config.toml
model = "CTC audio transcriber"
dataset = "short read English sentences (LibriTTS-R)"
train_examples = 26041
gain_aug_db = 10
n_mels = 40
hop_length = 160
input = "log_mel"
spec_augment = true
win_length = 400
tokenizer = "char"
vocab_size = 32
arch = "conformer"
norm = "rmsnorm"
activation = "squared_relu"
mlp_ratio = 4
head_dim = 64
fused_qkv = true
qk_norm = false
inner_norm = false
moe = "top_k"
num_experts = 16
moe_every = 2
expert_mlp_ratio = 0.5
experts_per_token = 2
shared_expert = false
subsampling = 2
layers = 10
width = 160
positions = "learned"
kernel_size = 9
residual_init = "none"
optimizer = "adamw"
lr = 0.0022
beta1 = 0.9
beta2 = 0.999
eps = 1e-10
grad_clip = 1.0
steps = 4800
batch_size = 192
epochs = 35.4
lr_schedule = "cosine"
final_lr_fraction = 0.05
warmup_steps = 960
weight_decay = 0.1
Rows from block 7 of a small CTC audio transcriber, named by matrix and row number. Rows with one number within an expert belong to one neuron, the router's apart. Each number is 128 + 24 x the weight over its row's rms, rounded and kept within 0 to 255. All counts start at 0. Numbers have three digits each.
After each expert's rows are labels from the 100 clips, of 14976, where the router gives the expert most weight on average: "top examples" is what is common among them. Only what is clearly more common there than usual is listed. The data: short read English sentences (LibriTTS-R). In brackets: how many of the 100, against the usual share in percent.
# router: router (model.blocks.7.mlp.router.weight, 16x160), inputs 0-159
# up: expert up (model.blocks.7.mlp.up, 16x80x160), inputs 0-159
# down: expert down (model.blocks.7.mlp.down, 16x160x80, transposed), outputs 0-159

# expert 2
router.2:111135094127115116183145113119128175117144122123146139139133158163118167108128110135141173115094139140139141154136140144173165120138142119112103184102150147162157084122101142117119112138165141143183138138102110154149138145154099097125113102171124120168134141149159088113157144151137119137141146168161173090112104159151107101103101130100155163092124126125141112116114068111117133100134103110140123130155102141125143149153126100106074120146154114077090099108147099140149105152111137
up.24:096138130111105103135128136122072165113134125127134137083101143118101083116163122100147092120106175060135148124135132149099128169103132106097168112155110114106124113132135164122087133145149146136127123150119137130145139139131142128104126118110159101123151164093172171163105153121143126145057110125116147096106089133133125163143131154153152109127122142112138097121142175088123097157125117139088120172123102125149109128101134145121094149144128094099116164118112177153160174158127105
down.24:162098151124148156106090124146138145152115158127127133151121121109130100106108174121094123123165073114147081077119092123120142173132128117176107176104120133106102107105138135122110139115128159102108094153128136115140163116133176132138107091119168160083105102154103112104144149115109126126134105117140099129078134112120156120117134120101084111146078152122150129140164119174150173139142134135133177133143130126138139162107090112099151121154096128142121140136087138087170124102172132
up.25:111126132163115129148124137127163089095095159156141166161130101144201136139121123104125115151139141097119133116147153086133091153101130112162161112175110104143139134132161185149137126097093147154082134098186117170101134149150095104157160137135095114130131140132111155105148146119123139124151105097142119156187150160136100151122115134110117128162120099110160173123138153110111134101180152158161121150132118169127133096148125118127140120132097097151131157155100125108125130154148147
down.25:102134103144127112109129114087158121087116178125104127072133091172123139129126138124120179129153157117110098138140152109108119131138140092132130131093108106134126154144103143111123158130089157103089146139156115146149102123137136164123137104145161154158124105113131159165110149142160117126092148129108120113121169113149142177104096164145129117156123130121123113110160157136107171128146068154145121108146164090116078091107137170164120108161136099145147113109102154132077095096121168
up.26:142082111136109114103105115144114144137180146159124127116124135168161145159116101144121144142126133106161122154128099123131098148119079118143147155117126136121091081146130113120146060152125070138129110127133104148080131152139141153103124117101119125137107122085171127149146119127134158104102140100098144137097125081085150110180109136153115111115118122157110121096115127134141134141157110103134155122082115182135111089169137160112183152132127060130098139100120168114129096124130133
down.26:123090147107123165184118118129130159117105150167118117155162129112123126065142080112137142152133156125133156113131097131150141154119104137144123137112129123130126126116138134145125132193123107156149117145110110150090100126094145130150123130115131097123138134116126151102132093101151090153079107110108120116120158144196122090152126144141076148127079118127122128139061144146100078173144156105124134152128152156146152110112110193138154120163101115118111129120111113182122088139123123
up.27:091131128136170138155138130081097125106107164166143143104076102087092111134137126099174123105144152084139114127139179146113173144179126088139134107160129116117117131145097141131130163141145131144119120120118137101143155146169131152165136131148144126142109099133116110114088123141158129110164074083113128147153115179121119110110131151070131163182104126116096125124154130136113108113117114143108090157116136155155124115183109107150123104127094121135132146132104095123185147125144139
down.27:101152152147108122104121159109065185109122135135102131109107139143120116118154134064177126108126119121121113112134078191133140083104125117150147161150126123072105137136161131118100165135133131157108129143136143162119174140114128113133114128076134138154087126088132149118182116164154112135089167134129121120108132149132112158103116103155163130121121105150166129126151162130075146108111164174125131133142151095133101161103108114100179150124112129126134120129139152140126102107114107
up.28:135150165133132109101121139182107111141128113137123120137129108167111108128108156167127128157109103166103137139141114127098116119119148125096155123157141102142091133179138120136102130128103105133085134122127072077122115133140136140102117159093087131096117120117106122147147074106161129132110114075087163085134131125145151145193138221177128095107111138086131150117119139132149105158133127128109113133127127100111129078123096182123129118128099157110135125119140147121090116142135128
down.28:094102144140102153099126113092138125123149089135132136129141121099115082131140134149091120116147120179084149137145138122095076165151139181154149121101131100116101171131139148100148131149140134148155165147178121116125123133170177126135132174096148140042099136119115120120092148100124097147095112102103145096132159154140170119144144117109091135095113141124157156116121118097094123163149120124137130128109161074124125115112131160128124161159120160131140132164109138143161118120137115
top examples: the word "you" (66 vs 14.9); the word "i" (44 vs 18.6); the word "tell" (40 vs 1.3)

# expert 6
router.6:126135093158141107119141116112116060160134162124165101131118139133097107130144142130118111164116111119179122134095078143140138133159157165143118148198121137130167140127110089147128094154140139173087120166116159125063122118134122112093115183120144138127117125126104118126148133146124152104124147143098139127108113128119131157148142127128131129117152090176141139097159127137123162144144140136145144150117137101151115085092078108151149106089150091137124105139119158126127147108174061
up.14:119155104162126104110093118132161141123124167108148131129148123175108101141147108094113124171148150128131141079134122122154097110132180158138132120166139142150097112084157082159131083131130119128123129144129145133099134135150131119108121157128160106139157110139131118120095160166076165168108123171093127155114087166128163114125087174138153119134082149138122153116087173148104183133119124148144113139124150108098127152128126144194109121136125103127125092100152114105141098116130102
down.14:108135124165127115143125132147172150138107081119134116126153163106148176082142121105157098127105102142095116111093115111116108112141115099157107151149158101149127127136127124115151129121149140161119137119070092145130129158144110162122195131170107114121124109128104137141143143159135153095128135173139127102098112120144127129163079112133169145152087147157087163117132118136131125113109132185107135199161156101106152178099101175114123134127109123100111128117117113149149149159125097
up.15:150130130128130106175146143127150181124116152146123116140171091163201142117160106129136115120152158121111120122132131109149134110143154123115108129110172129105134147116101112149131113136111106126140139118166176125123165093096078159117117129133165137176161125153123153127147129134124081094188142165150121162123124144155103105148146167131158162131153111177126103106099155131112143106178145117132123124176161104106110127135140137117143135134152096105124130097120088114118149157063151
down.15:129146111138126153159118139153141106096103177153124149108138106127183139144133156138151117106094084089119143105137160143120138093107079141109072121073144121167077138096172140125140171106191142139096119153106125102096132138132150105158113123139144149143139110107118105157122124138120096122143125120170109109136119102126110151134103127101153124163148170161088108143139075130160131123109119156164111101116107107110138154115122139154118100130120100179160112156168137157143104142124130
up.16:142125159100129127177096161123114093094125090149165121154109127194137081120161135182110115162128112104156185117141112151112109105150140137136163148135054139108129082114135162125120110144133162137168142103116114128118071165151116106136155145097156103097116143105138099151114127121144115114128106155145107138105140101132111119148122142122129151152138088109189099098104137117136157121158115095136124117138113137136121078108120118090171167118115112098126128123134158146111114139130131
down.16:128159106155103164163136125141133172107077136130117154162160099136085148125122124126136107141178156121134119149130103112088101136141161104113122137139194098130139146087124108145116142088091115139125136116100125113113143104109151151124128173161096155120168142146081106167102162141101106147121117111167125074146118157122102096140145115131169129113143109119114176144157120141149093121139137130104130130148081125153144113137107153113109106111139111147154108129144135162045146132121156
up.17:132101148139124151129145131163119149113111081148109074111096101139162105139145119155146114132100173127131109141122115066162111093093110131108130124117122104110097125170079127116106131168116117069102161145130145146154097172120122131133093120157146125119130109115124151115142122138152077119165134129083154131141097144090113122135163142122151100151143134119146146150118111072150143149110107129116057122145150121149121145128168131152109128105102119089124155138113149117082091119147184
down.17:150117135097112176074119112154124148093126121137140142090185144084124120172123105149132139084133138112130149164097128121130121177117128115093180092122132110093091137154157145114150124104100118091133138147146133139128147146120142107099091136140123124144098112110138108133124136124157142179137107123148137156101149144106150132176138133104136094143177137146122181109140130166135098104113149166103079141142124124126071151122132131132103166116095093105175146155114089123113112164101118
up.18:095138102128125091116101124139126145119111127132128118146151122164116099157113112095109146178152129134158085121103109109095119119126167135133129102088172125152079129110153121111138134121134112118093149133106116111116097096114166121074141135136153112112106109078127150128116172128113132153158119127144127139126111164163137126137059132165145135118080178162119155188103155121161177133097124136140109152144144101075135135119123149171101133162149081122132121103155129159125092142127108
down.18:116156126165175066137128083124178122107156120098118116112109144073136174109126099096144112122119121144121102141147105120094098122172098108154122129159129128139154179150137117144143113130112105143132100098116116143148122153127137116130165121119101109164144147145082129133140144134155145095112132154143117157125123143160125113131100091142123159094065111156083143137092094119148168123135110144138123167145118082144178125113130162125114122155095155103105088087121143112139158159158133
top examples: the word "he" (28 vs 11.2)

# expert 13
router.13:120126118115178097120194103102085106140098112103141073124163124102095157144088157133133162164140119157160138152127137136150077153125183170127134109138117116109168123109100121152114149124141150130111165124134113102117156092150140132083106120135129170132139103112114101121101125137140165118143104084161103143106105137096129118100124147133107136117098132105124096155138083141194132136128124137116134146124151100131109104110130139121085099100141140098125139142183096154088124143141160
up.18:109124140100130099113145176132146160091163130135111102143107148107121124138127090104149109132134153106077093134103118134082115102094128112171118122114124097118097130118134161130164150095079095104147097114155110138135087173113119148100138124106107119149136123077147186089151120130109162168119100136095138123132104156142160142121138102117153102138158140162129149119118144151138123120078147112169085149104126136119149146126117077091122134194135166130141093122135122148172140116132134
down.18:123089111124127126125077137117120160070133128118116114115124156147149112125100098135130103082129147119123109114102123127089145127117114094120161135123106130151101134118144145115143134142123063136096117134134085174116095120141115170112135112116092115140103170107154140095152106159080142132121085138083154110139143105147107118148141088143097157112162118132113194092148108126078143141126154115155139128116095173123105149096103108082105123148095138134155116101097124179148141090103129
up.19:126145145113117143145112107131120153174076128120086113116133106124139111102139124124100140179115206147131128152110105133133147141154106118129152163188116099088154113161094124133086132136127098101131065145130106132122114145125107157155135145102115130134088123157122136133160130112126088160130130136142146117090121107107087128132124131147159106130133117121118183112119155100170106111114173169107106113164091141164103171112156129121138119163069148109123170119130128154166146107128127
down.19:137159120148142125140110103111154110101117127163110159127148117176118139129091147100116129107113122100119131152146157165145114113121151125108122079118138134155123113120122069139124133137101089061120103163163103108129126085120148137160182129143126160128165127107105100152135150118108097134121110136146101098090168133116133112133103093124181152170096166155131151120127124147139135150139125133129112115117105142134119184146136174112075125158107110057159096121113101089137151160108132
up.20:118131138100099098120136104055132121147122081099160082130157136148117112117123130127111105141143152129147118140100140117139106137139141140156119083156145179112135134132126131195132108185130146129113139135140136115131147138119134133100136153150168131151122122157122108146087197144138189159148139161132113126135147138139176126144119138076080118095134141126123152133159143132159089157141143127154108087083126122099109106122122118116123144150160146117124091152197132156148120137158164
down.20:119114126146077084151140172119088145114088134152128153150140161119127163121121155153148110129122108135120136129072083116137158103155135132088091152113156146169088125164137162149144102101151122157156156124147136154152128158095144121135122074138117169110129151088094154136132121114097181145107108147109124121127138152174089160179112096136148169112140100168133128105139106128103123123127124083152093132161134155123120154107132119110115143109132122159128147134114182128087126139137124
up.21:100156091126128118083142160130132144101131149126111092132089174092126114148110110151121114164150178128125103145143111103106134144110105128127151121104103121140130111115158165152148134108081135102137107100112109156113106153116117140112173111113133111140155183085127159150111126128116130172109147098143151143162073153114190110110134077138130115165130129149136134101110151150146125131090125092142058124144131159106150136127082109096144169171144102138112115116163127135154131152133153
down.21:125109113166128120109145114160127124103149161162114129129159189106156138160083136185156122122116147158132138154187142145114153073112109135115131103118134136163087122116120148112140138117106080122142112140118113138164098113146125127122102121133153136138110111122107164115130125153111154150100136155094130119126158109134107141155170104135140149142158151174120196119142097077114153149107174108158127116158096140116134124120116088132150165154125077120142088127087128128093123076135140
up.22:114102127122153118113124126134134078158142110159151143143122119147086104105151148131116135126146160167153180141129150134114126170105159115172085136145108107090134127143148157118110138104117140090154118169123155111109118149154125143127122143105129138116149109103167160130127167131140148123111153093124093202117102121128133120107088095065055115135099137098132099115173154118128107087109080111122118112184136115097095112122172120138143108115116134126093116136147135139162137146132102
down.22:167172132128088117109169127108090128140121095124161135107124127126177145095144152108162123110101164155125119142118125082100120152129157088135096102100111114134177140121130135072152127101137123123116127117128137136143130123094132153125131133144127105119120119159163145140112138130073115123139077139088148076158178128134124137134152155160129162142125130141097155159111149140103127087129123135119061148117189148159152157164097107122128136153172155162133134093132132129129160116082115
top examples: the word "you" (79 vs 14.9); the word "do" (36 vs 4)

# expert 3
router.3:152134128132127142082100133130136132124116138125141083099070145135096104133122154121087170120114135099092156105131132132111158098167151107111125141146110142166116111189071102116100142114120124131127102093122118191138153130094095092131121130142159119116105123085112121137118116110153143140111120161153174131138094140111138148144134088150155158084182139090120151141105110153136114077119117148111093092139122112194128146101130121150156079139124164102114119131155127136116119108131147
up.14:157101142131155108111136128156080123151106136069116159152111133119113171110130126107131180152087104111155108155111111122126100091092149117124124086123133108131148142090100127123115100115130085155105150124090127131135150097140123144126106120098054121153162119164109117103149110153113092103125123101131132129099078115101118141083151141143122106132080116132130160160133152121133153121144135050123145119102133153144115131142081132192146116149150126117129121114125130095107124121175157
down.14:136119102171136140152112158167135080101104098115164124135127108063131127138130113146164141099153116114154100132098087170093132097085131102137132102115142088074145133135135112133115140139131116164104141179132123157125115146171139103104092126119106154161137133134133145119084114115159106136133104121127122118106152139105157133154121153131133171155159145171161139141198141127161095166133150117110104130125114126123083130123102123114132128136129131152207116107097154140142098107108109
up.15:146142105131173140121129181091150121123105139129130123140164141129116104126149145134145107166176146112109120109139151077138078157112122126136139119132071091108119105124171111148169150126111126124154113114121109127071151162170087125146127115098156127136148055128157134103142142146135132142121104097083124159099108089109137110133090103098163107129081113094111141107125116106127109121122139130096085160108104123139103126106124133133162122123121113136116178133137102116096086184106124
down.15:094123126128135172104088128104100189121109132153131150119146127154140116103122125111166133102170138136121094142163096156128082126118114122131147089106161130119134170156102132076151131123120116110163106102124093156085128143140118155116127111047149133151126130099182129100107148122133170116109133160098178133097140127111094108127106128123138123112096117143100150112133107099137094141123157112160114102139122147104169117112115121078098113134104089168110130142124122113157113088123171
up.16:123129138132137106100156131195100099146168091133162124139133102139117085166147123102123124152135130099108140075135137132159141121151204151100119142149085128127145109131138169152142115160124098084119142133152178134154153109173115132096132172122130069089119121137117099163125103131061130122103132108129135116146110143142135143119109145158109144123141115124133103107157155193179177127125118108151106131133146128123143117162114109130133119138149102135138148132135110137133184146139119
down.16:176179146123111113119125140153127127154126175102093136143136185095147138126133148162143109098111145168171149169121143135097135126165174120150180126119107165148093129146135140091148178121160133146091126106126117160103150167104166128099133112131136130126159123119143112119129088126084115135143145131136094178115102129164140090139137095162117108162097092141109126125115116132148129113112142122092136112160100141143097121126098144125149128116119109152155105139073154158108122079134086
up.17:142107096141148132151149132107164109097117119106143148153125114119135136149107143173134112146097103134098137083121156126117141140145145178136135127110109170103155106100121136167162102208082127153111116141139132089117165094168112113073114158148132100109152138146138109136132099136103137130146124065117127131150153100161124126126113138078136119163151101114086093166178135136184105137128107132084137159144110156084141134149150095113124134138147157144137151153135110154132125116115136
down.17:142098128112069098133085176129161163130169110149086109116090125096086128153140138149121119120151123117088100136145179090109147134110110141107133143174107140053131146101136185123097138157137157160127137127120150131091175145137162167085129133159138124125133165127113161130115131104115140126123166116094092133141114162138139124140140105097112190161126099104160092112102144125108125106134133105091167139101118138101153104148128109122137138131119148160118133126115122139135152112119116
up.18:144129116140145115123102091144132126140106147129167175153157133091096155120110123137141088114109122099115110170155092125153120127099110120137147112112110120140137121167106172156126148141135132141113129129142161146140135093169082176113148120091121107122131154128112122132159099098091123146078135086140137146135120134148110144139133125112131199105133125164131087074110115106129190083113121112095128148103134192143124117125076098148158106172136135146134116116141175132123150107151096
down.18:165104100158131107138120150127128126173124097138127156121143110141157164128143110167154095125098134140097119151133178174128130121124155158106123101108156149108125101139142106146108141180142161190094130199131163107138154093147129117125108144150131115129130105121121119132170086115160125134160121127170094130086111135102156125128123156088096124109120166135144135151103137145140075140088141131114138111088108143118136087159098143165085109152134127132126134118149148089114166167154121
top examples: the word "are" (29 vs 3.2)

# expert 5
router.5:148153146128118149139125162117136112129144120130130136109151142157168142141140115123098125130129154086137103078138192100091092103141111134108171110114097157137122108095149121125128114118086087116100132114154104136168113163144130168146165114151076149129112097184084131119132094150125125093141161140087130140141145106145148122089151121114109095133150069111123136108103164141124108105117113107117155112137131157112120104161119139118155193128093137148116133143168115152125117184127167
up.14:174113120058126083130118117111128121108129101136123122124114121135127166161100093141113060137093127148179170120122108145130137131126149114144106095101139080130111124112098093118115084182173084143140161110147130115118118117131137105146150124104107118136088162146148091129130126148123122140115093159121110146129121123124121158146128175150106140119125113152098119163142115107122088170105183133101071128090111138119091134080143150114091149125124149100087106128138121132098117154130126
down.14:103119155090129168115107113127166116138093130164127094148124119114105134118140114170134109145121130181098123116134175135128130121088155132111107123121115113135157117145155171090103145109109123163166146129084168133119131135135129110103123123135119147110172169080132164173095086095143128171109116143155103092147160095133126135138133139134107119104132080101166093121101137159141143150168118128138149110150165148107131135148121154132154164090182148148159165125102149094116128105090156
up.15:144144131147122139138163136133158078119155130086141131110098085136121142120109127097151118134133127153093153108144116114131104152142147186142157098118156151103112066118129158194153126136084090129158095145080126120128114130109149150135151152122133114130155100159163134151122096111148137107101096071129127143124140116118115147135091152125121153129131178161157109179119136142142098133105124179135126111133172130100136161128168138143088130141104088128114108127122195145117149102133145
down.15:110143112173138158130126174103080109117161086138139138094173094137150130174086102135133156124109111098146119093125121178122185102114130128086121119142124118085148097111114093153157164131118108110101119144150133146134123168141136085109129116147111108144152131097122098108139152122161137134093106124136143148158141097071134128130111096098154072167142129143136149130135144168115101135095094111156126105130148153111121068115108148104084129151093122156119115128111137147134158120110131
up.16:145120110159137141105129117129177135109096167135124128163136163153096171164103126116108099125099155130156079175111129171116132140092121097104134141126083140139160093144120142150149141157158144177144121135105118146128134107122097103101143154150117113090136134089129104114183147106081151145145118078135154092134144143131100142085134100131118140125143116094106165112145146167159136123101126099103089192168130125131108143120115106133109121127082129109132149145130078107145094116134144
down.16:191080107094168067139108125169139113108080113140186131123114160102136101091110132141117129108128168101120102168089154149162140154102093113118110120129160149160109149114146128116136150095142140113142117147127131130126109128154184084137153141094116113130095146092124120105116148125170167119122135122127143154140125145143142102108115137144138131097143105116139179120098146060095157123109141135106113104103145157142171147129094122147105122151132160146096120120110130118110163158133122
up.17:149116092085158108157149124163154126140145107148122118126080150155100133085131138134148099138139124126174124135134125169166123129128130136162092186114117137172151103137129132141112095136145117153157117169172131138122129090135087126144108109091134127128114139095123073172118144163196123127160138081075140116153148107141149151134138148132125107126150112154116088134123133144145112124090126117136097120115150141186128168127125135096157133096114111161128145105121122168100081157158118
down.17:170155112135122108119113105156110111127122101134141152115110155119149161116104120136122137144092150116136145132120114144155146155146101113112141107088132141132153122121147134148106147106167174111124077155169138098158105147128124119141129154073104148106159161096135150132128175105130120142126131143201095101144161140160193150098131140125135093144161111101080121120145156144096127123127142174128091161140129150109131110151100157123136185091159126120151121189121156138092160128107126
up.18:090138160144140116141126136110106139113099131163123127127067104141118085144132066093153112159119153115144081118142145146110145109084138097129131117137150130146125126142106116135149110123145098133159099099129101133106123130121113113117113165133122083155116084101100158186074110114143167101150114096104161109152120162141158116102131113113112121100137157117136104136162125135108154129073110116128136109075175097121092127115117140077169137123159121098123176134152116089154118141130152
down.18:101147128102117102146106108111089141114084120130123132102127155090099136138132116144132170128131127135148129111128112145081092133153089137135169147085134145098149089119160121128133158149163147127098077125140149144133121161139115109139111126097134188174131150143067111133141134152121093116138098166143137134127113120156099075140136119150092151109140137150136149127139114119094134108112142107129099164075164166140143147160067146139140163121135139105115137196159132123170133146094118
top examples: the word "is" (46 vs 8.1); the word "this" (26 vs 3.7)

# expert 0
router.0:086148137122130122107147126106169163128079092121141113123142134136105136138127132113107101126090150135083138154112117186136146106117116149111172122154106079112112108102130103146108171156120122120113130140095074089118114146089110104110145130144127075091114161096133120105136106124120105155134113085126166136134161120125130077119111157146128115157139094123104154146103170138121121138153144106098064093139110124125142136125155153147096144182128113096115168128155112147165124073118130
up.14:128075141107134122159167112136150134173149133110094143193107114099118108113096121133187085129138109136146112146113125090117150158100128142162123122112117166091107170097148113144129123135116114153124121139137133134094161101115145105093093106121129099120170136193166163122110138175127117123125111133120135146126126109107116143142093117128145128181138090112128106153139082168153109155116125105169145128104115151128112150156125092133129101090107142136136159133072091093142095121155130
down.14:114126127122146130194142089115165070112135133169126150122137143108157116093135101166122092126102093119138137122152202129134183125136107085122128095144113097140121109104131101121154097103143151115153122118104103164162117138164161146172161126099119150127113147129119149111090119153097125141111090146121151135132156111170116143098158117101138132101121105128112122136115145164128115137082134109107132115081100173097117123148162120123152122143144181101146115138155109086131091124106108
up.15:128143140104120145146150139162125123153125136142101125132118132112098156169133167144173135124168147184133151108099117132106140155099144101116125095154102118149183112166164117136132131096102140144143067149116120100122097125126109116129140098091120162154130131119100176106173095138134124122115126141172130175104117164115109132124142102104106108124171161155133154160113082113165124163145149137125126125171110129104109144089112105114133159144092146106089150201141091128136124116155140
down.15:074117137134145116143142131103133149135134085144134162141151161123133139072120102128125105116147150126130128130122155153180158145160108162112147121130084141138143139129122166154122149122147111122145107109165118107160132132143150117134112114156117070087101144158085129075126123151111125120112173128107117163102151126167134154110147145156158127096105119111091122165154169132106079131149113122154170123111136179087116134187108122149114160079118097099125098109125101152145162111144153
up.16:110092108099156085150073162131105144113128147116131110126147142160136135082112122093152095165150119149163120134109117135121126134114150119108104166150159110125145137106162106141110126121149133154070122123140119124137106143190146109104079140123100102094137091100145137138134147153096179131101096140042109130101124133111148136078130128123135147084106120137137094131140114107102150152147136118137138121125124089094124086131070135125159116143128143122125122098118144141081098122148085
down.16:127104106144144118137112138131123140131138105127148127115128112131126150143120145111228134145171153130080097090131161134117096121143145083080143131128131136099133149154158126093151099134147156146137119098158156145128125147127166138107101152122110144168096125097191140119138138107134118141115160124151088108105104131114107128131166126136114160138143136105146145136132160108126090129128156133142129126098179098111156151153119137159103134085132139143086193127054148136126179112122125
up.17:099105113142153147110135063101151140103146143108123088151101140175106098098148114135102184132131149143131130106120147126143109120159115141094144134134116113137075127178116115178158080150082107105127113104182142158106091105120153110097129121124151111082118084142133128095156126123145144122120133106154160101134106169124145109159104119141114133132169155123161137113117121127099177101131098141118166104102099165157094108134162129134140156130129123128114167103159108132135116114150170
down.17:090133112108096160151138139140156132110083101140142079094142160162147102155126133097107094117070104108085165125171125117111129104121105165150133119131129089151127182126103132132093126115085087138166136119159127150157163110130156140152169152103097137118142146083098146123129158142146118123122180115118134120141111127183117152104143126116153135131124166104133148097075120095091138117120151097139097115105153099159087145141096150107110108133126134097134114115164151130127155121131137
up.18:155117135139124155134131134108125126109132134083133143125094078140104156146120116130136089129110108122140108087129121111140091125171170158141118140137116159102100120111082140153150116151099130164145120082140107163100150114129116128156129109136134150133133116116169094146116096176087131101086103105160086158139042118109126160170149133104155117118156139128135079131096119134147106085097101121142115106148162128111149129135151109143125145131103112188133137146144099132089177112122154
down.18:135137142119104095172089127151138114094125129111140122119103130136136105163134131112076101131162136102138134096139096118135141116098170111150113146145183155112115139089103091150083131122129146123152113170083115109103147123178128163147113117133137132185156166120101110143099105168111105094129155121135078142113111121122131163115146159139134094107192138125181157161133129106119113104072161158123154132163131162145121130140155141154127159106107119112106107112149122102110149094116137
top examples: the word "you" (53 vs 14.9)

# expert 9
router.9:102118118129109113125080141124145116139200094132125134139126131121130125153092130114130089101163121132119156178156145174132133154161128121159131140098117108099087177134182126120154132125117084091163176158106146076131137148153161145103108171125123137104120149100133151136089150120152156112129137124109160165157168090123157136111128128090109102144090155144123096170165132122129131139143110163155136123109106142123134166104108125140107124125128140066121118096101139091141098121121120
up.0:129117081136131097106119117156121113129118164099114152173142100127117133162134129149118117117159094166119132133127121146161144107127150142145114156111121192120124121093160121112105098107110131122109149141123175107105112087172132140067159127162125135126131131127109129109113114137128165064154116179076094110115149111100147107075089109090136118116094162144152113107130125131088153149155102133164136112129098152094110116144116114111104089154121116122084122119111145140136084108110081
down.0:121161128158100130109115111121129147115106120151114096166127154157127092102181083122123131134125115145118117097130154143124153146094182111166121137137159134113108118132118103107187150095139179095109078108146126152099109155148119095109137157131148129135171179099099130129137130108134155145139084154136143122109172146087123160132151147141146114135129110140134158107112156093105120148102110127168131137089174090133121115125047105135160140132121143107150144122122119129120126119112067
up.1:108146137116112145120157136158115114177124146123158128102063125134131091111163116175151156152131142092171142120120153122138110167167128115134118126173132129153163095129135144143172116138096136116165137099148152135144157144147099110165147116118182139170123119143112141122161130142144100145145117106153157141164140178117115140137123124159096147177116137138137103131126122065148110083135176138073138113139122122119096144133107120129120111161163118170103100120118147129185160152143114
down.1:120103176123097141141154106171129135100127087156097122138106134099177123127132143123119079114103099121141125128136097165112141163114101098112117129130089141113079138111107112132108108104082120121101124134079104109126129156138130087138150130080132061108119126160127149131194131189164125145100109114105180150113111109125103118154158110091146097144122112123146136163117114115066116113139168099142150118124136117099128138129163136127108085148132131122122119151118113127129106108176140
up.2:113165161114140132133122110116119093105118116130114124096113112132129099159130156097108127124159108112160126096132110129115099105146139134167144163158102156161091164103130092152138098122147134146132113139123126134126135101133169087133105109122119141131116117143109207151131117104164157145119133143111112123103093139118152132156080113123127135168131096063132122125124109114146120123180134160182130070099124157100131088129163166164093143102135085108128130104158122109100080177131115
down.2:136095154104123082147136133100163142114162136122160137117083143148148125114160130136143183085154113120110130157140134147119124144137131071146106134157156111136138101131129117162131097122137103103159112129130114137151139131110156166154169147139119131175096136139152126074119120136109127115094095155147138116106122075141154101161107106088100136092125178126103101108130096132126147141110140067128163142129149171134151139126165138141107160110101169147110154150134171140141171149179144
up.3:152113168094109150152111116106144086061118140155161136138117090160179102113127143109109103137131130102152147098134156096131069142151123146113099122174090155116137125124118134117117128138081118140115146126115097138137154118162115161157109129143094130139101098128099106113110098104096098118139148141090070154123115124130145137173120156122110085133110111080106146116135125133116107100149128143136148076135145141159150129152154130181170128133121115132078183116125156132108121128108160
down.3:178120104115123079148130110120099097125154128147127098166113166099114177143105128170142121109096127124152153140174141116130128114131094106157107157118187091111139103118128174132121096144118130108136104136136109132119132109145126130145172118102119166142130144128098112172088121127117149111113129166189123160144152111116150155108107130126114085140172109115107059146188147135105162143101120161141127141139129107126154109104130163103100130105134154160101107116171159106129147131109128
up.4:087137155118186138141128166130127126142122106124139125133106188119195139112143149071171131124104171103053125126138154116126129151069114116124124182114091083095134109109117131130108141106169172141100152104130162110130126111107101134154145088133122109162116139137133123131125105143116134108145134122156106134149114094119107142134130115108157129159109151112091133097145117126117125116142180095155164175122092154149137160174112173115103122103128137132119144122150122116108145138130132
down.4:137134109180160133083113111111139134121133145122114155142148147128138120173140142096178105112134179081158175126126160108161104130141141170094112139128099130149175124114160135138153127109135110168115154126167124096113127131166092135106137119135134133098175096071136133115127135164136092101128133095114145142121112135128120064130093194133158100104147150174134159107091144133138117111153103141106112139115152122112161132183125168141108147116146111126118107167125134139159146145138135
top examples: the word "i" (53 vs 18.6)